Weights of a small self-supervised audio encoder (BEST-RQ): log mel input.
Rows from block 2 of a small self-supervised audio encoder (BEST-RQ), named by matrix and row number. Rows with one number belong to one neuron. Each number is 128 + 24 x the weight over its row's rms, rounded and kept within 0 to 255. All counts start at 0.
Before each neuron's rows are labels from the 100 clips, of 14976, where the neuron reaches its highest value: "loudest" is the band of the loudest frequency at the time of the peak. Only what is clearly more common there than usual is listed. The data: single notes of musical instruments (NSynth). In brackets: how many of the 100.
# fc1: MLP up (model.blocks.2.mlp.fc1.weight, 768x256), inputs 0-127
# fc2: MLP down (model.blocks.2.mlp.fc2.weight, 256x768, transposed), outputs 0-127

loudest: 1000 to 2000 Hz (34)
fc1.716 [101  99 115 126 145 137 104 124 112 142 123 128 170 102 109 135 127 133 145  89 123  98  94 140 140 111 137 137 128 138 156 125 112 156 135 157 168 126 121 124 151 159 107 163 118 121 137 132 120 118 148 131 137  90 141 144 114 117 142 116 137 112 152 128  87 123  98 133 103  96 142  78 101 147  74 108 110 116  86 138  95 125 162 101 132 132 104 115 114 110  85 114  85 162 100 100 136 138  97 142  80 164 144 102 106 121 105 166 115 131 132 143  93 145 130 110 119 147 132 102 170 133 112  94 147 129  79 118]
fc2.716 [174 133 144 133 116 160 149 123 159 137 138 115 112 148 162 136 112 145 108 128 158 118 137 128 116 137 135  95 124 127 132 128 150  86 121 137 122 155 119 130 120 132 102 148 154 136  99 114 129 120 125 153 131 144 128 155 171 134 167 153 125 138 107  91 132 141 171 104 139  78 101 155 146 116 120 123 141 137 152 146 182 116 141 143 117 105 160  89 116 132 119 149 167 104 179 123 114 151 154 157 119 111  93 133 136 102 127  87 158 131 147 136 137 108 102 120  65  90 116 111  86 112 166 139 123 121 106 121]

loudest: 250 to 500 Hz (44)
fc1.657 [139 111  70 108 180 174  58 167 136 103 116 150 107 112  94  84 121 137 161  97 168 137 111 130 130 140  75 151  80 120 126 147 192 139  92 108 103  70 123 180 143 114 129 121 139 106 152 137 126  97 134 126 139 128 125 114 104 143 110 150 111 124 118 127 127 124 133 168 138 125 109 111 144 126 156  75 165 110 110 132 112 121 123  98 143 110 117 116 132 147 131  87 117 154  92 149  97  97 106 126 124  81  71 146 116 175 128 152 124 122 120 126 119 123 154 162 121 104 118 145 133 107 143 143  99 143 133 144]
fc2.657 [135 161 146 134 119  77 138 143 131 136 153  81 151 116 166 126 145 113 102 120 140  97 140 163 114 113 144 111 155 160 121 120 138 130 159 136 160 147 163 114 106 138 157  72 110 205 102 115 172 138  97 128 146 107  88 128 155 117 112 147 143 107 117 129 113 112 132 116 118 181 161  83 135 119 122 131 111 154 122 140 115  85 134 150 147 182 141 152 112 107 135 165 142 116 184 155 164 144 143 125 125 154 166 103 118  71 143 122 118 120 128 129 175 123 127 118 112 130 132 111 108 145 137 165 154  90 163 132]

loudest: 500 to 1000 Hz (50)
fc1.285 [140 182 167 101 122 136 153 116 117 114 106 140 123  62 126 124  87 157 109 117 122 119 171 143 148 127 104 112 109 134 151  77 113 168 141  87 117 110 116 131 105  94 130  71 159  92 129 116 118 122 103 110 183 113 159 117 140 134 119 116 125  98  92 132 128 137 151 103 140 130 137 110 120 130 120 149  96 112 162 135  93 128 104 147 144 127 114 140 132 136 160  74 134 147  92 178  80 105  77 107 139 134 136 124 117 116 120 120 113 149 112 137 112 102 151 161 150 136 117 122 143 130 155 102 146 165 123 130]
fc2.285 [143 102 119 202 131  83 101 136 164 130 132 108 144 162 116 143 144 163 145 104 110 153 110 146 101 139 142 150 156 118 144 170 132 114 125 159 142 148 125 120 157 127 158 133  81 176 136 118 123  96 140 135 120 154 119 163 133  90 130 161 140 166 123 156 105 124 156 159  63 116 121 162 102 127 124 128 112 135 118 117 132 125 145  77 113 132 135 120 120  88 127 139 116 138 155  89 114 122 156 120 112 111 197 137 136 149 133 127 127 108 111 156 135 148 143  87 100 119 122 140 110 135 101 151 101 144  98 112]

loudest: 250 to 500 Hz (32)
fc1.192 [ 97 122 141 143  91 121 119 114 122 173 133 106 108 158 203 147 135  92 153 111  97 150 106 106 137 109 129 138 107 112  80 149 151 113 123  75 129 129 119 116 120 173 123 158 111 136 125 108 127 132 160  82 169 124 139 122 115 108 135 133 130  95 105 127 132 119 131 123 110 154 123  88 118  86  87  74 123 125 133 123 123 142 122 153 136  76 137 148  98  82 102 103 121 120 122 171 133 132 126 144 116 119 138 101 123 146 126  82 129 137 101  88 142 146 112 123 100 153 122 161 128 140 123 142 114 112 136 144]
fc2.192 [109 141 156 144 126 139 143 149 144 140 126 137 148 121 108 161  99 179  79 109 166 140 173 125 124 109 166 122 140 131 148  89 123 118 121 164 150  97 147 141  95  58 164 136 174  94 110 147 123 131 108 123 123 140 113 145 154 128  91 107 130 118 158 138 118 136  91 112 160 129 135 137 117 162 118 178 146 119 105 133 133 161 141 160 133 118 153  95 120 130 140  93 165 124 180 132  81 131 110  90 190  74  60 162 155 116 106 160 104 116 139 149 136 159 141 121 111 130 116  97 109 145 128 156 122 177 123 105]

loudest: 500 to 1000 Hz (33)
fc1.449 [ 79 137 148 112  72 111 101 172 124 155 121 100 126 112  86 141  94 139 120  95 132 129 101  82 152 125  98 175 120 157 134 151 155 130 151 123 156 115 114 135 126 118 136  94 115 106 121 102 122 133 123 118 114 133 115 110  84 104 138 145 136  78 161 158 171 156 141 118 102 138  89  96  88  73 119  83 126  99 128 160 106 112 154 157 152 115 145 129 113 166 129  89 133 130 117 132 108 106 128 131 154 113 142 134 108 133 141 142 120 114  96 137 105 123 133 118 121 143  79 175 129 153 103 110 119 125 100 146]
fc2.449 [121 147 105 148 152 121 126  84 125 107 118 166 142 112 131 107 189 163  95 146 116 143 179 168 105 125 105  54 119 113  82 122 125 112 162 133 142  91 120 129 132 151 118  91 150 121 130 144 123 113 108 139 133 110 113 125 156 134 141 138 155 172  94 149  78 104 120 106 132 120 113 155 157 117 159 153  83 124 128  91  96 136 123 155 161 137  98 135 136  98 129 149 108 123 147 141 104 111 138 128 122 126 149 144 138 133 123 137 113 114 173 127 119 105 140 155 156 111 130  80 131  98 173 127 148 128 106 116]

loudest: 250 to 500 Hz (53)
fc1.392 [129 115  89  87 115  89  97 148 114  89 101 134 138 115 126 104  69 127 112 130 150 141 158 118 167 100 164  98  92 145 121 128  94 163 160 128 163 177  75 109 148 122 129 114 124 127 146  91 191 120 105 122 149 105 113 118 141 127 147 142 105 133 107 127 116 128 155 124 100 139 130 116  91 108 135 132 147 119 153  82 130 111 135 132 115 156 146 108 139 108 158 159 132 147 122 108 123 123 111 186 122 105 104  97 111 142 125  92 118 116 119 112 113 131 124 134 166 130 136 193 110 135 124 176 152 146 131 141]
fc2.392 [152 150 148 114 107 149 173 163  95 169 113 120 121 144 109 106 187 154  87 133  91 128 112 103 104 157  94 124 106 113 112 117 141 134  97 139 106  85 109 151 136 166 134 147 152 125 114 145 108 129 145 127 130 148 117 112 142 129 112 130 160  89 110 129 127 128 134 104 158 118 140  72 165 105 121 153 129  86 112 158 136 114 152 140 172  89 166 168 165 126 116  83 125 139 108 137 114 130 115  72 105 124 139 109 136 157 156 146 120 116 149 151 113 121 134  89  86 139 103 111 112  98 182 102  83  95 109 122]

loudest: 500 to 1000 Hz (28)
fc1.628 [ 82 155 130 111 160  96 143 126 138 131 138 140 140 160 143 127  84 147 144 104  98 109 132  97 133 117 127 134  99 108 104 105  91 152 141 136 122 136 115 121 119 141 170 160 157 132 116 139  86 120  95 138 114 120 110 105 136  80 130 117 110  87 116 148 166 103 131 144 116 129 125  81 116  68 129 104 158 151 100 107 135 156 116 130 118 121 104 135 126 141 103 111  97 123 116 127 130 137 123 194  90 135 132 105 172 138 151 126  96 108 150 174 151  99  82 119 108 160 157 139  95  74 100 160 145 109 155 153]
fc2.628 [131 117 150 108 109 103 179 158 132 117  98  99 151 118  98 102 130  88 158 133 150  91 105 132  96 121 152 141 197 170 141  86 172 146 119 125 163 144 130 132 135 134 126 112  79 185 157 141 148 161 146 129 143  96 197 109 124 171 116 104 162 183 103 138 151 124 104 115 162 103 132 108  99 136 125 112 134 129 124 114 119 138 142 139 112 154 153 138 105  94 101 136 146 149 147 113 109 138 139 132 113 135  96 112 112 134 140 125 152 153 133 157 130 137 184 120 121 151 116 168 190 168 139 138 143 149 110 101]

loudest: 500 to 1000 Hz (85)
fc1.678 [103 155  73 125 143 123  97 146 113 187 146 130 112  85 114 102  96 139 159 140 108 102 133 136 150 145 137  98 146 157 105 142 129  91  94 151 116 129 126 133 104 181 133 147 134  99 163 126 164 129 150 135 122 122 102 158 170 125 133 128 105 134 120 135 106 140 136 100 129 152 146 147 128  91 113 175 111 103 139 161 121 117 144  85 136 122 167 173 131 121 136 154 182 147 117 121 139 122 119 138  99 122  96 137 163 137 137 130 151 147 161  99  85 185  62 136 152 128 136  93 173 151 160 128 148 130  80 124]
fc2.678 [153  95 104  99  71 101 143 134 124 111 107 138  49 173 123 143 134  87 140 149 143 126  98 134 111 132 144 131 126 107 147 162 100 136  99  87 165 101  92 136 108 155 140 156 126 147 118 117 152 144  85 114 155 148 146 114  87 125 133 110 112 128 103 122 148 139 129 117 166 138 136 112 103  71 152 131 141 136 108  84 124 121  91 124 158  78  95 104 148 154 128 149 117 157 113 147  84 127  77 172 138 100 162 103 152  87 107 165 139  98 110 112 110 156 151 158 128 126 135 118  99 144 111 136 135 121 161  91]

loudest: 250 to 500 Hz (38)
fc1.87 [ 96 124 140 153 110 151 135 126 130  98 139 108 164 135 118 125 129 135 128 129 163 123 144 165 122 121 164 136 141  99 134 127 117 149 175 147 147 137 137 133 139 149 157 136 146 105 169 125 107 177 124 136 139 146  99 143 147 138  74 149 148 131 131 135 133 117 130 146 125 126 129 123 156  96 140 111 116 172 129  79 143 166 122  88 151 134 119 124 135 103  93 200 122 123 139 142  72 120  78 108 137 142 115 116 136 121 136 132  69 108 112 120 139 154  77 148  79  97 129 148 113 139 120 102 175 138 124 103]
fc2.87 [131 124 110 106 123 105 111 121 151 145 116 143 100  73 168 167 155 179 111 128  93  79 105 113 153 130 136 145 137 154 131 119 162 115  86 103 136 129 115  85 127 109 106 163 120 146 134 135 148  93 155 159 142 102 121 122 115 130 136  82 101 131 117 105 173 158 117 122 116 172 130 171 110 144 177 159 143 109 135 152  94  86 106 162 160 123 152 125 149 130 145 144 106 138 140 189 153 160 141 171 118  93 127 105 116 125 124 120 158 117 117 142 162 159 135 131 160 165 122 157  93 123 175 121 108 124 110 111]

loudest: 1000 to 2000 Hz (35)
fc1.674 [132  65  92 141 111 137 116  88 130 115 118 139 142 122 131 109  71 155 127 150 117 119 177 126 130 106 119 180 109 134 162 114 122 141 124 108 140 148 170 144  89  99 131 133 144 118 126 111 126  90 115  55  74 137 153  95 156 101 127 129 152 121 101 103 149  89 121 138 124 159 128 116 129 114 146 127 138  94 148 131  88 130 167 102 108 137 172 135 116 135 160 113 132 105 146 189 161 106 142 136 120  92 106 138 154 117 104 110 109  99 112  95 138 104 110 107 119 168 115 133 118 175  93 124  84 131 160 138]
fc2.674 [137 131 147 119 169 131 193 111 135 125 170 132 112 145 125 126 103 108 150 138 145 160 153 105 144 143 128 114  92 151 144 129 136 136 143  82  95 168 178 150 163 122 128 108 116 149 119 109 130 125 113 141 147  93 135 135  94 125 155  88  97 152 141 142 135 146 101 139 171 121 111  88 124 125 130 130  92 168 107 103 111 141 155 134 119 123 115 124 151 126 165 141 112 155 158 119 112 130 172  94 107 157 143  87 132 142 156 163  85 130 122  80 131 148 113 152 131 108 122 114 145 136  87 150  91 141 152 118]

loudest: 250 to 500 Hz (45)
fc1.412 [132 104 130  94 111 104 121  98 151 149 123 115 120 108 109 121 117 123 130 104 114 129 148 123  77 137 118 112 110 106 127 157  84 180 128 114 117 114 126 135 150 107 148 141 118 138 134 125 108 100 132 128  92 165 150 122 123 107 120 102 121 148 148 107 142 138  85 118 108 156 204  97 155 117 144 105 115 103 121 140 110 139  79 126 104  92  88 136 117 117  93 148 104 110  98 140 136 165 174 129 142 170 101 131 139 128  65  73 127 165  92 115 120 143 114 118 109 130 112 169 103 105 151  79 123 145 111 154]
fc2.412 [141 153 120 174 115 151 159 174 133  99 117  93 150 151 154 135 124 132 148 115 145 136 118 111 145 113 170 150 152 165 100 111 151  79 153 118 100 125 141 122 130 122 144 144 148 155 115 117 142 124 157 142 177 109 108 139 143 112 126 130 140 109 151 117 127 147 161 116 117  85  63 148 154 143 158 155 136 114 145 126 111 163 117 167 138 156 142 171 151 143 163 125 121 139 114  95 124 109 124 121 123 111 124 156 157 165 156 151 135 112 143 134 171  94 148 120 148  91 150  80 106 124  73 174 139 211 145 120]

loudest: 1000 to 2000 Hz (33)
fc1.9 [153 145 116 172 163 120 172 126 151  92 162 132 104  91 128 133  93 102 107 158 132 137 133 154  90 120 142 100 165 111 134 155 129 120 136  96 138 146 109 125 154  97 113 172 104 133 130  96  89 127 127 121  98 112 125 133  91 107 157 109 156 118 149 119 120 109 117 134 113  89  98 119 116 162 116 152 125 136 130 121 111 114 155  93 143 135 141 166 109  95  92 140 132 150 105 124 136 120 156 147 138 110 119  86  86 114  94 113 126 146 138 140 151  74 150  74 130 145 164 133 121 139 124 111 111 182 117 139]
fc2.9 [132 114 141 125 103 104 136 132 108 139 159 117 145 151 128 140 157  97 112  96 111 165 156 118 164 129 147 116 145 131  93 157 113 178 149  68 139 122 125 132 124 134 138 145 138 147 127 142 133 109 110 168 135 122 112  97 149 168 127 134 105 136 114 139 106 134 103 139 115 124  87 131 107 142 110 110 139 136 119 127 131 139 151  95 107 131  92 114 171 129 126 138 153 113 146 152 126 119 145 108 116 147 115 160 126  96 145 163 122  98 113 131 109  80 159 173 169 112 166 143 118 172 148 126 116 103 136 102]

loudest: 2000 to 4000 Hz (56)
fc1.307 [158 118 122  95 176 135  98 157 128 180 100 131 126 132 161 169 110 114 161 112 112 137  97  90 141 151 119 114 170 120 106 118 110 144 162  43 105 124 139 120 111 106 156 132 145 143 110 150 130 130 146 129 130 142 157 170 113 133  95 127 124 160 102 112 111  84 127  87  93  99 168 157 129 119 122 127 124 115 115  99 176 122 144 119 116 105 136 142 118 102 187  77 113 125 142 105 153 138  95 108 107 127 125 129 118 104 133 134 118 121 118 146 119 100 117 122 131 125 133 151 115 119 139 145 141 117 143 110]
fc2.307 [161 137 122 142  74 112 131 155 130 128 144 149 130 146 146 157 126 112 152 111 149 149 116 118 113 131 111 134 136 119  96 135 114 113 140 142 155 112 142 109 106 157  99 141 123 101  88 103  76 130 115  88 120 140 125 118 125 113 125 143  95 168 133 126  88 136 130 170 195 181 164 147 119 106 132 140 137 133 152 145 105 114 151 112 126 106 142 138 112 153 124 157  88  87 104 136 138  98 162 139 105  94 128 123 170 145 122 113 143 124 151 145 120 156 153 118 159 116 158 115 140 126 140  99 101 152 107 118]

loudest: 500 to 1000 Hz (73)
fc1.24 [131  99 182 117 115  80 176 117 112 121  79 117 115 108 114 139  60 120 104  86 139 151 113 126 139 135 146  81 126 126 131  81  93 134 125  91 103  55 131 133 106 118 117  96 125  80 112 120  89  71 160  88 111 124  97 153 115 135 127  99 137 106  97 148 127 114 134 125 137 142 135 176 120 137 107 153  96 103 106 118  93 139 122 150 130 118 127 182 126 114 170 159 114 134  97 138  92 100 144 131  99 162 146 120 125 131 145 105 132 125 120 117 137  98 105 125 142 128 159 165 130 138 155 133 138 139 157 147]
fc2.24 [129 123 121 132 176 141 127 131 132 114 163 126 128 148 135 113 136 126 143 103 156 122 165 128 152 137 111 142 162 126 186 139 124 145 136 139 162 123  90 145 154 115  82 143 129 171  96 108 153 147 132 159 106  99 122 111 104 143 141 138 158 138 144 132 129 140  77 142 136 138 134 127  96 118 149 181 104 139 123  97 116 149 120 125 168 186 186 122  89  80 150 143 130 142 125  95  82 142 127 133 177 102 124  99 115 100 142 114 124 152 114 150 138 156 132 117 110 169 109 113 144 179 114 115 124  93  93 177]

loudest: 1000 to 2000 Hz (50)
fc1.663 [118 140 141 127 128 169 166 110  68 119 127 134 103 134 159 137 132 118 108 157  76 103 129 148 165 108 143 151 136 110 165 106 174 111  93 137  93 102 146  94 107  76 123 115 107 160 160  95 152 145  68 146 120 139 133 147 129 142 124 108 139 138 156 149 125 120 129 129 150 104 120 129 114 150 167 143 120 118 103 131 144 108  96 130 149 141 180 130 159 128 106 123  99 100 106 126 109 116 122 159 141 140  99 105 144 151 113 124 112 103 140 110 145 145 152 161 123  83 128 128 102 124 110  84 155 122 138  99]
fc2.663 [123 125 109  91 119 105 144  83 140 141 122 162  80 131 140 132 101 140 160 148 127 135 120 105 137 122 172  99 123 125 156 197 104 113 141  89 127 153  90 153 164 127 186 134 145 132 122 128 173 133 119 135 134 120 118 122 129 107 143 122 104 138  80 111 128 140 134 110 109 137 138 117 109 122 130 164 119 134 141 120 115 111 153 115 100 108 108 154 122 147 177 133  99 156  93 122 115 143 155 102  86 118 128 199 102 101 129 175 119 155 125  81 114 118 150 123  91 121 123 134  84 133 161 191 136 134 134 144]

loudest: 1000 to 2000 Hz (31)
fc1.322 [141 114 111 173 154 143 109 171 146 117 122 138 103 146 149 111  90 105 138  89  98 108 112 146 111 162 115 114  95 120 102 145 139 147 136 125 130 104  40  91  99 101 142 148 140 153 153  78 121 125 127 159 155 124 131 105 111 128  82 101 132 113 144  90 135 121 104 125 170 159 123 131 116  78 120 101 147 152 147 124 104 145  95 111 134  86 110 122 112 122  94 111 151 126 169 105 112 152 102 104 127 159 127 125 155 174  74 126  91 154 127 145 137 137 133 125 143  95  93 124 123 115  97 121 147  96 164 149]
fc2.322 [126 146 116  83  92 126 126  97 116 118  93 120 136 125  85 140 174 114 114 163 144 127 176 131 130 102 116 154 143 122 134  79 139 120  88  96  96 160 185 159 135 134 136  82 145 126 141 169 123 126 115 126  96 120 118 135 165 104 146 132 105 164 128 155 106 128 142 151 138 146 110 163 128 166 115 139  94  90  99 143 114 122 151 132 123 160 151 152 120 133 171 137  92 159 122  93 156  99 135 143 131  94 103 132 117  84 142 132 174 164 114 153 102 132 104 116 131 122 160 100 130 133 146 129 129 142 121 144]

loudest: 500 to 1000 Hz (73)
fc1.685 [133 136 133 149 118 110 142 133  93 149 131 163 125 130 106 145 119 161 130 116 108  97 133 116 135 140 138 133 124 169 128 118  80 156 110 130 142 138 139 134  85  95 131 112 103 128 153 101 107 125 146 147 102 147 135 108  79  97 103 173 139 158 139 144 108 114 134 129 125 112  86 151 106 115 138 119 144  97 114 127 147 184 116 140 180 119 140 145 126 120  90 115 106 119  76 141 171 106  86 127 133 101 133 151 126 108 171 125 164 144 147 132 103 129  97 113  84 167 140 147 121 111 121 142  90 127 115  76]
fc2.685 [103 119 155  91 120 144 133 128 135 102 108 144 123 127 130 159  97 148 123 118 140 175 151 134 106 120 143 118 132 118 156 142 143 118 141 142  91 122 124 111 128 173 133 112 145 123 196  93 146 117  95 106 118 116 143 103 141 136 128 121  92 144 154 137  99 128 133 140 146 116 168 130 133 167 125 101 121 150 114 148  85 140 148 101 126 105 135 131  92 128 108 137 101 151 157 111 135 137 170 186 120 154 142 133 124  91 126 133  84 138 150 133 136 111 118 147 173 116 116  97 115 136 126 106 112 114 124 141]

loudest: 250 to 500 Hz (36); 500 to 1000 Hz (31)
fc1.688 [123 114 123 102 148 127 118  70 122 128 126 122 125 164 137 115 102  93 119  80 120 146 162 174 122 125 133 112 109 104 125 136 153 197  74 113 134 132 148 176  96 100 104 110  74 143 119 116 111 114 117 117 119 168 135  61 123 109 128 127 151  85 101 102 149 140 126 123 150 130 134 169 127 140 133 121 136 132 150 112 147 112 157 133 134 120 122 108 170 142 102 116 160 126 125 152 112 116  94 130 131 150 115 164 112 158  98 104 143 165 154 101 164 117 122 138 140 134 147 108 154 134 132 116 130 137 118  78]
fc2.688 [114 139 110 128  92 128 137 184 120 106 150  90 130 100 151 155 142 163 108 152 156 121 107 105 146 118 131 144 119 179 137 122 111 108 139 161 128  81  83  64 131 152 154 171 174  99 114 126 141 134 109 124 128 121  93 182  91 127 132 138 110 168 127 148 115 114  99 175 102 138 104  86 133 133 106 120  95 110 100 139  99 102 104 131 117 156  98 139  76 112 127 135 143 139 127 126 134 143 103  66 103  85 147  98 100 111 143 129 126  90  97 128  74 150 154 138 151 137 125 156  85 129 106 128 144 133 147 154]

loudest: 1000 to 2000 Hz (33)
fc1.572 [134 178 128 144 146 163 140 136 145  96  87 122 144 129 111 112 103 139 109 106 125 122 125 130 133 139 147 169 175 180 147 114 118 149 107 102  94 105 140 124 103 126 119 181 139 107 126 129 148 135 115 136  97 118 110 144  98 129 159 126 112 120 152 105 108  97 144 124 103 110 150  92 145 176 151 145 118 113  98 123 141 103 120 113 113 103 147 112 163 159 143 100  71 140 137  91 147  96 114 134 153 122 131 118 108 114 107 126  96 148 124  79 128 129  84  96 126 136 157 102 121 133 126 158 138 127 155  92]
fc2.572 [127 140 159  86 108 100 141 104  73  98 162 143 102 141 164 104 147 112 110 155 108 152 151 150  72 167 159 102 114 124 136  97 133 103 104 108 130 136 143 155 142  85 120  98 160 134 110 103 120 132 131 115 121 110 163 118 158 118  51 132 128 121 121 115 112 137 152 128 104 118 151 125 110 107 115 122 143 131 122 108 157 141 134 121 165 122 126 173  83 186 130 135 181 122 123 160 104 143 147 116 162  94 108 154 154 146 162  88 116 131 145 123 124 168 152 124 172 135 103 137 150 137 116 121 127 127 130 143]

loudest: 250 to 500 Hz (33)
fc1.465 [102 140 166 128 128 160 131 127  93 121 175 188  88 154  85 118 161 119 108 136 126 144 140  93 127 119 121 143 162  89 170  95 155 121 164 148 105 122 131 142  95  90 150 167  85 122 128 148 119 109 117 150 141 118 119 137 115 132 131 129 116 128 124 159 131 102 142 132 156 108 105 108  72 138 119 100  99 147 126 124 147 121 133 125 120  88 137 119 121 147 189 107 126 116 169 135 132 127 166 121  94 111 136 112 108 109 152 133 154 118  90 137 105 126 108 150 143 116 121 116 119 160 129 157 123 109 115 173]
fc2.465 [196 112 132 169 141 100 122 147 134 108 128 136 161 134 100 151 107 115 122  86 111 109 116 115 122 160 123 111 150 125 128 119 111 108 128 107 210 130  77 121 123 182 101  99 167 164 119 131 150 153 108  72 127 135 153 144 126 104 125 160 133 144 129 106 115 135 153 135 161 145 155 139 137 131  93 138 150 113  99 113 128 134 134 146 103 118 155 159 114 172 142  64  96 131 117 105 111 109 166 134 132 119 151 127 125 115 104 162  84 101 116 117 136  73 118 109 133 129 126 130 111 118 181 123 144 115 135 115]

loudest: 500 to 1000 Hz (31)
fc1.442 [ 99 124  91 150 142 107  71 108 160 135  90  91  95 152 140 136 122  87 107 143 143 141 100 134 110  94 115 140 119 102  91 139 149  66  77 109 112  92 136 112 129 114 122 151 134 105 136 125 140 132 133 127 137 122 127 177 116 119 110 119 109  98  96 116 144 131 137 144 121 117 130 106 187 124 134 104 123 136 153  99 126 110 138 114 137 132 165 157 119 142 171  94 110 142 132 179 122 148 135 135 116 105 102  83 129 145 147  96 130 170 109  86 138 143 139 169 135 103 156 144 136 128 121 123 136  62 134 116]
fc2.442 [130 148 164  90 121 130 158 140 133 164 145 142 131 170 148 112 137 168 102 144 125 130 186  76 168  95 125  91  76 115 133 115 116 115 103 126 120 155 164 145 125 147 140 162  95 126 144  86 104 156 114 134 147 106 134 128 119 118  97 171  90 197 133 130 116 110 134 154 126 115 126 160 101 138 132 134 154 137 114 100 119 152 124 153 119  84 140 139 156 118  92 141 159 151  88 137  99  97 106 101 131 114 136 188 160 119 159 112 111 149 130 112 109 142 149  98  80 140  88 109 120 109 108 148 141 100 119 142]

loudest: 500 to 1000 Hz (52)
fc1.435 [105 105 155 142 138 120 187 105 134 120 141 136  90 170  95 142 129  80 121 126 112  69  94 119 141 158  96 111  97 109 138 140 127 180 136 155 107 154 121 136  66 134 125 130  76  98 135 102 126 120 156 121 133  88 145 135 142 119 104 147 166 127 170  95 146 144 106 118 135 142 130  82 109  89 110  88 131 135 119 134  71 108 108 112 118 142 121 146 137 130  89  90  90 131 148 156 105 116 115 133 116 147 153 130 118  91 152 165  90  87 142 108 107 129 163 109  93  75 100 122 130 116 136 128 130 114 129 103]
fc2.435 [125 164 159 144 132 109 135 130 126 144 137 196 182  81 151 141 119 139 109 137 143 124 143 123  93 130  88 130 114 156 171  93 111  90 135 136 177 161 119 134 109 129 121 131 114 114  94 129 188  96  87 139 118 120 151 152 123  87 138 118 135 165 165 179 109 127 157 124 121 116 112 118 115 103 171 113 118 121 106 141 146 107 178 155 131 134 130 127 110 165 145 156 139 103 170 163 156 141 113 137 111 143 119 166 107 121  92 113 127 124 128 151 134 127 107 134 138  99 119  85 127 133 130 135 143 116  94 120]

loudest: 1000 to 2000 Hz (45)
fc1.651 [ 93  74  66 128 171 104 107 155 143 132 141 117 135  80 137 125 117  89 140 102 110 168 109 155 151 113 142 135 140 134 105 141 126 144 174  99 106  91 134 134 122 110 124 148 123 123  89  75 126 106 153 110 129 149  94  95 127  91 130 157  93 146 124 156 126 167 136 179 122 165 124 117 110 115 120 126 178  96 125 138 120 108 126 113 133 166 143  65 109 134 133 141 112  96 109 148 112 156 102 146 120 117 106 109 152 146 161 140 121 117 133  98 123 126  84 117 197 123 170 139 106 139 121 143 117 107 152 140]
fc2.651 [178 154 152 123  92 124 104 103 140 114  97 125 117 165 155 142 124  92 144 120 108 108 157 104 162 128 145 144 156 146 157 141 143 129 137 147 122  78 122 117 158 123 138  83 152 120 115 135 132 131 116 130 165  77 159 140 144 134 115 122 142 165 145 128 132 107 137  84 132 104 125 158  93 137 116 134 156 140 155 131 134  89 146 126 148 109 143 136 157 163 132 109 125 156 161 143 104  95 139 138 159 151 137 126  99 118 135 108 138 129 121 137 201  77 161 155 117 128  91  76 142 134 172 108 121 180  78 106]

loudest: 250 to 500 Hz (45)
fc1.595 [119 133 137 139 103 103 140 131 172 128  84 125 137 149 152 146 136  93 111 117 126 121 156 106 136  97 107 114 120 128  82 158 138 131 148 135 128 149 144 148  96 183 108 118 135 105 120 126 111 135 132 109 145 119 139 108 137 104 132 151 175 123 110 116  99 154 102 155 121 131 106 139 145 122 105  95 108 144 112  94  99  93 123 129 104  85 142 134 143  96 118 114 140 140 136  80 115  95 125  98  72 105 138 160 129 142 165  99 152 154 144 116 141  93 148 134 123  98 123  93 151 149 125 126  58 111  91 125]
fc2.595 [121 109 109  93 141 138 128 115 142 121 102 129 136 116 104 111 104 192 111 127 165  94 148 161 128 115 162 154 130 146 132 130 103 107 124 117 106 124 103 109 163 105 123 128 156 130 119 135 160 104 127 131 104 162 143 140 141 128 179  74 110 151 158 142 126 103 119 117 162 119 160 128 129 141 165 163 154 121 111 115 157 143 114 112 149 186 112 154  81 151 123 143 119 139 123 146 113 151 126 136 185 135 112  94 130 122 101 133 120  82  81 129 138 143 150 170 133 127 148 152 107 118 143 145 187 122 160  93]

loudest: 500 to 1000 Hz (46)
fc1.424 [160  95 140 125 118 140 119 137  91 124 116 133 127 155 133 101 152 141 124 121 115 125 117 141 127 119 118 116 120 173 129 138 110 155 107 102  87 107 150 146 133 120 127 155 116  85 145 120 111 145 145 162 158 116 142 182 145 141 132 112 136 199 180 108 117 124 114 133 145 168 116 129 121 125 116 127 122  69 130 128 120  90 121 147 107 124 137 105 140  81 140 177 103 107 158 145  83 132 139 125 137 137  86 159 153  94 132 132 134 143 140 100 118 139 162 113 135 115 128 196  86 135 155  69 107 138 158  92]
fc2.424 [132 148 125 150 121 125 115 152 129 101 106 129 118 129 138 125 129 117 120 101 156 145 140  55 118 139  92 151 162 126  88 158 105  95 155 145  90 165 159  76 149 110 151 126 159 131 169  89 134 129 126 121 147  92 123 105 142 167 151 132 106 136  81 115 130 138 124  82 115 137  98 119 125 160 109 155 117 165 152 143 130 126 129 101 107 111 148 109 153 140  78 135 160 150 130 104 161 158 133 127 158 103 150 116 114 123 121  94 128 174  96 126 141 123  92 124 139 123 149 144 102 112 128 166 131 121 169 159]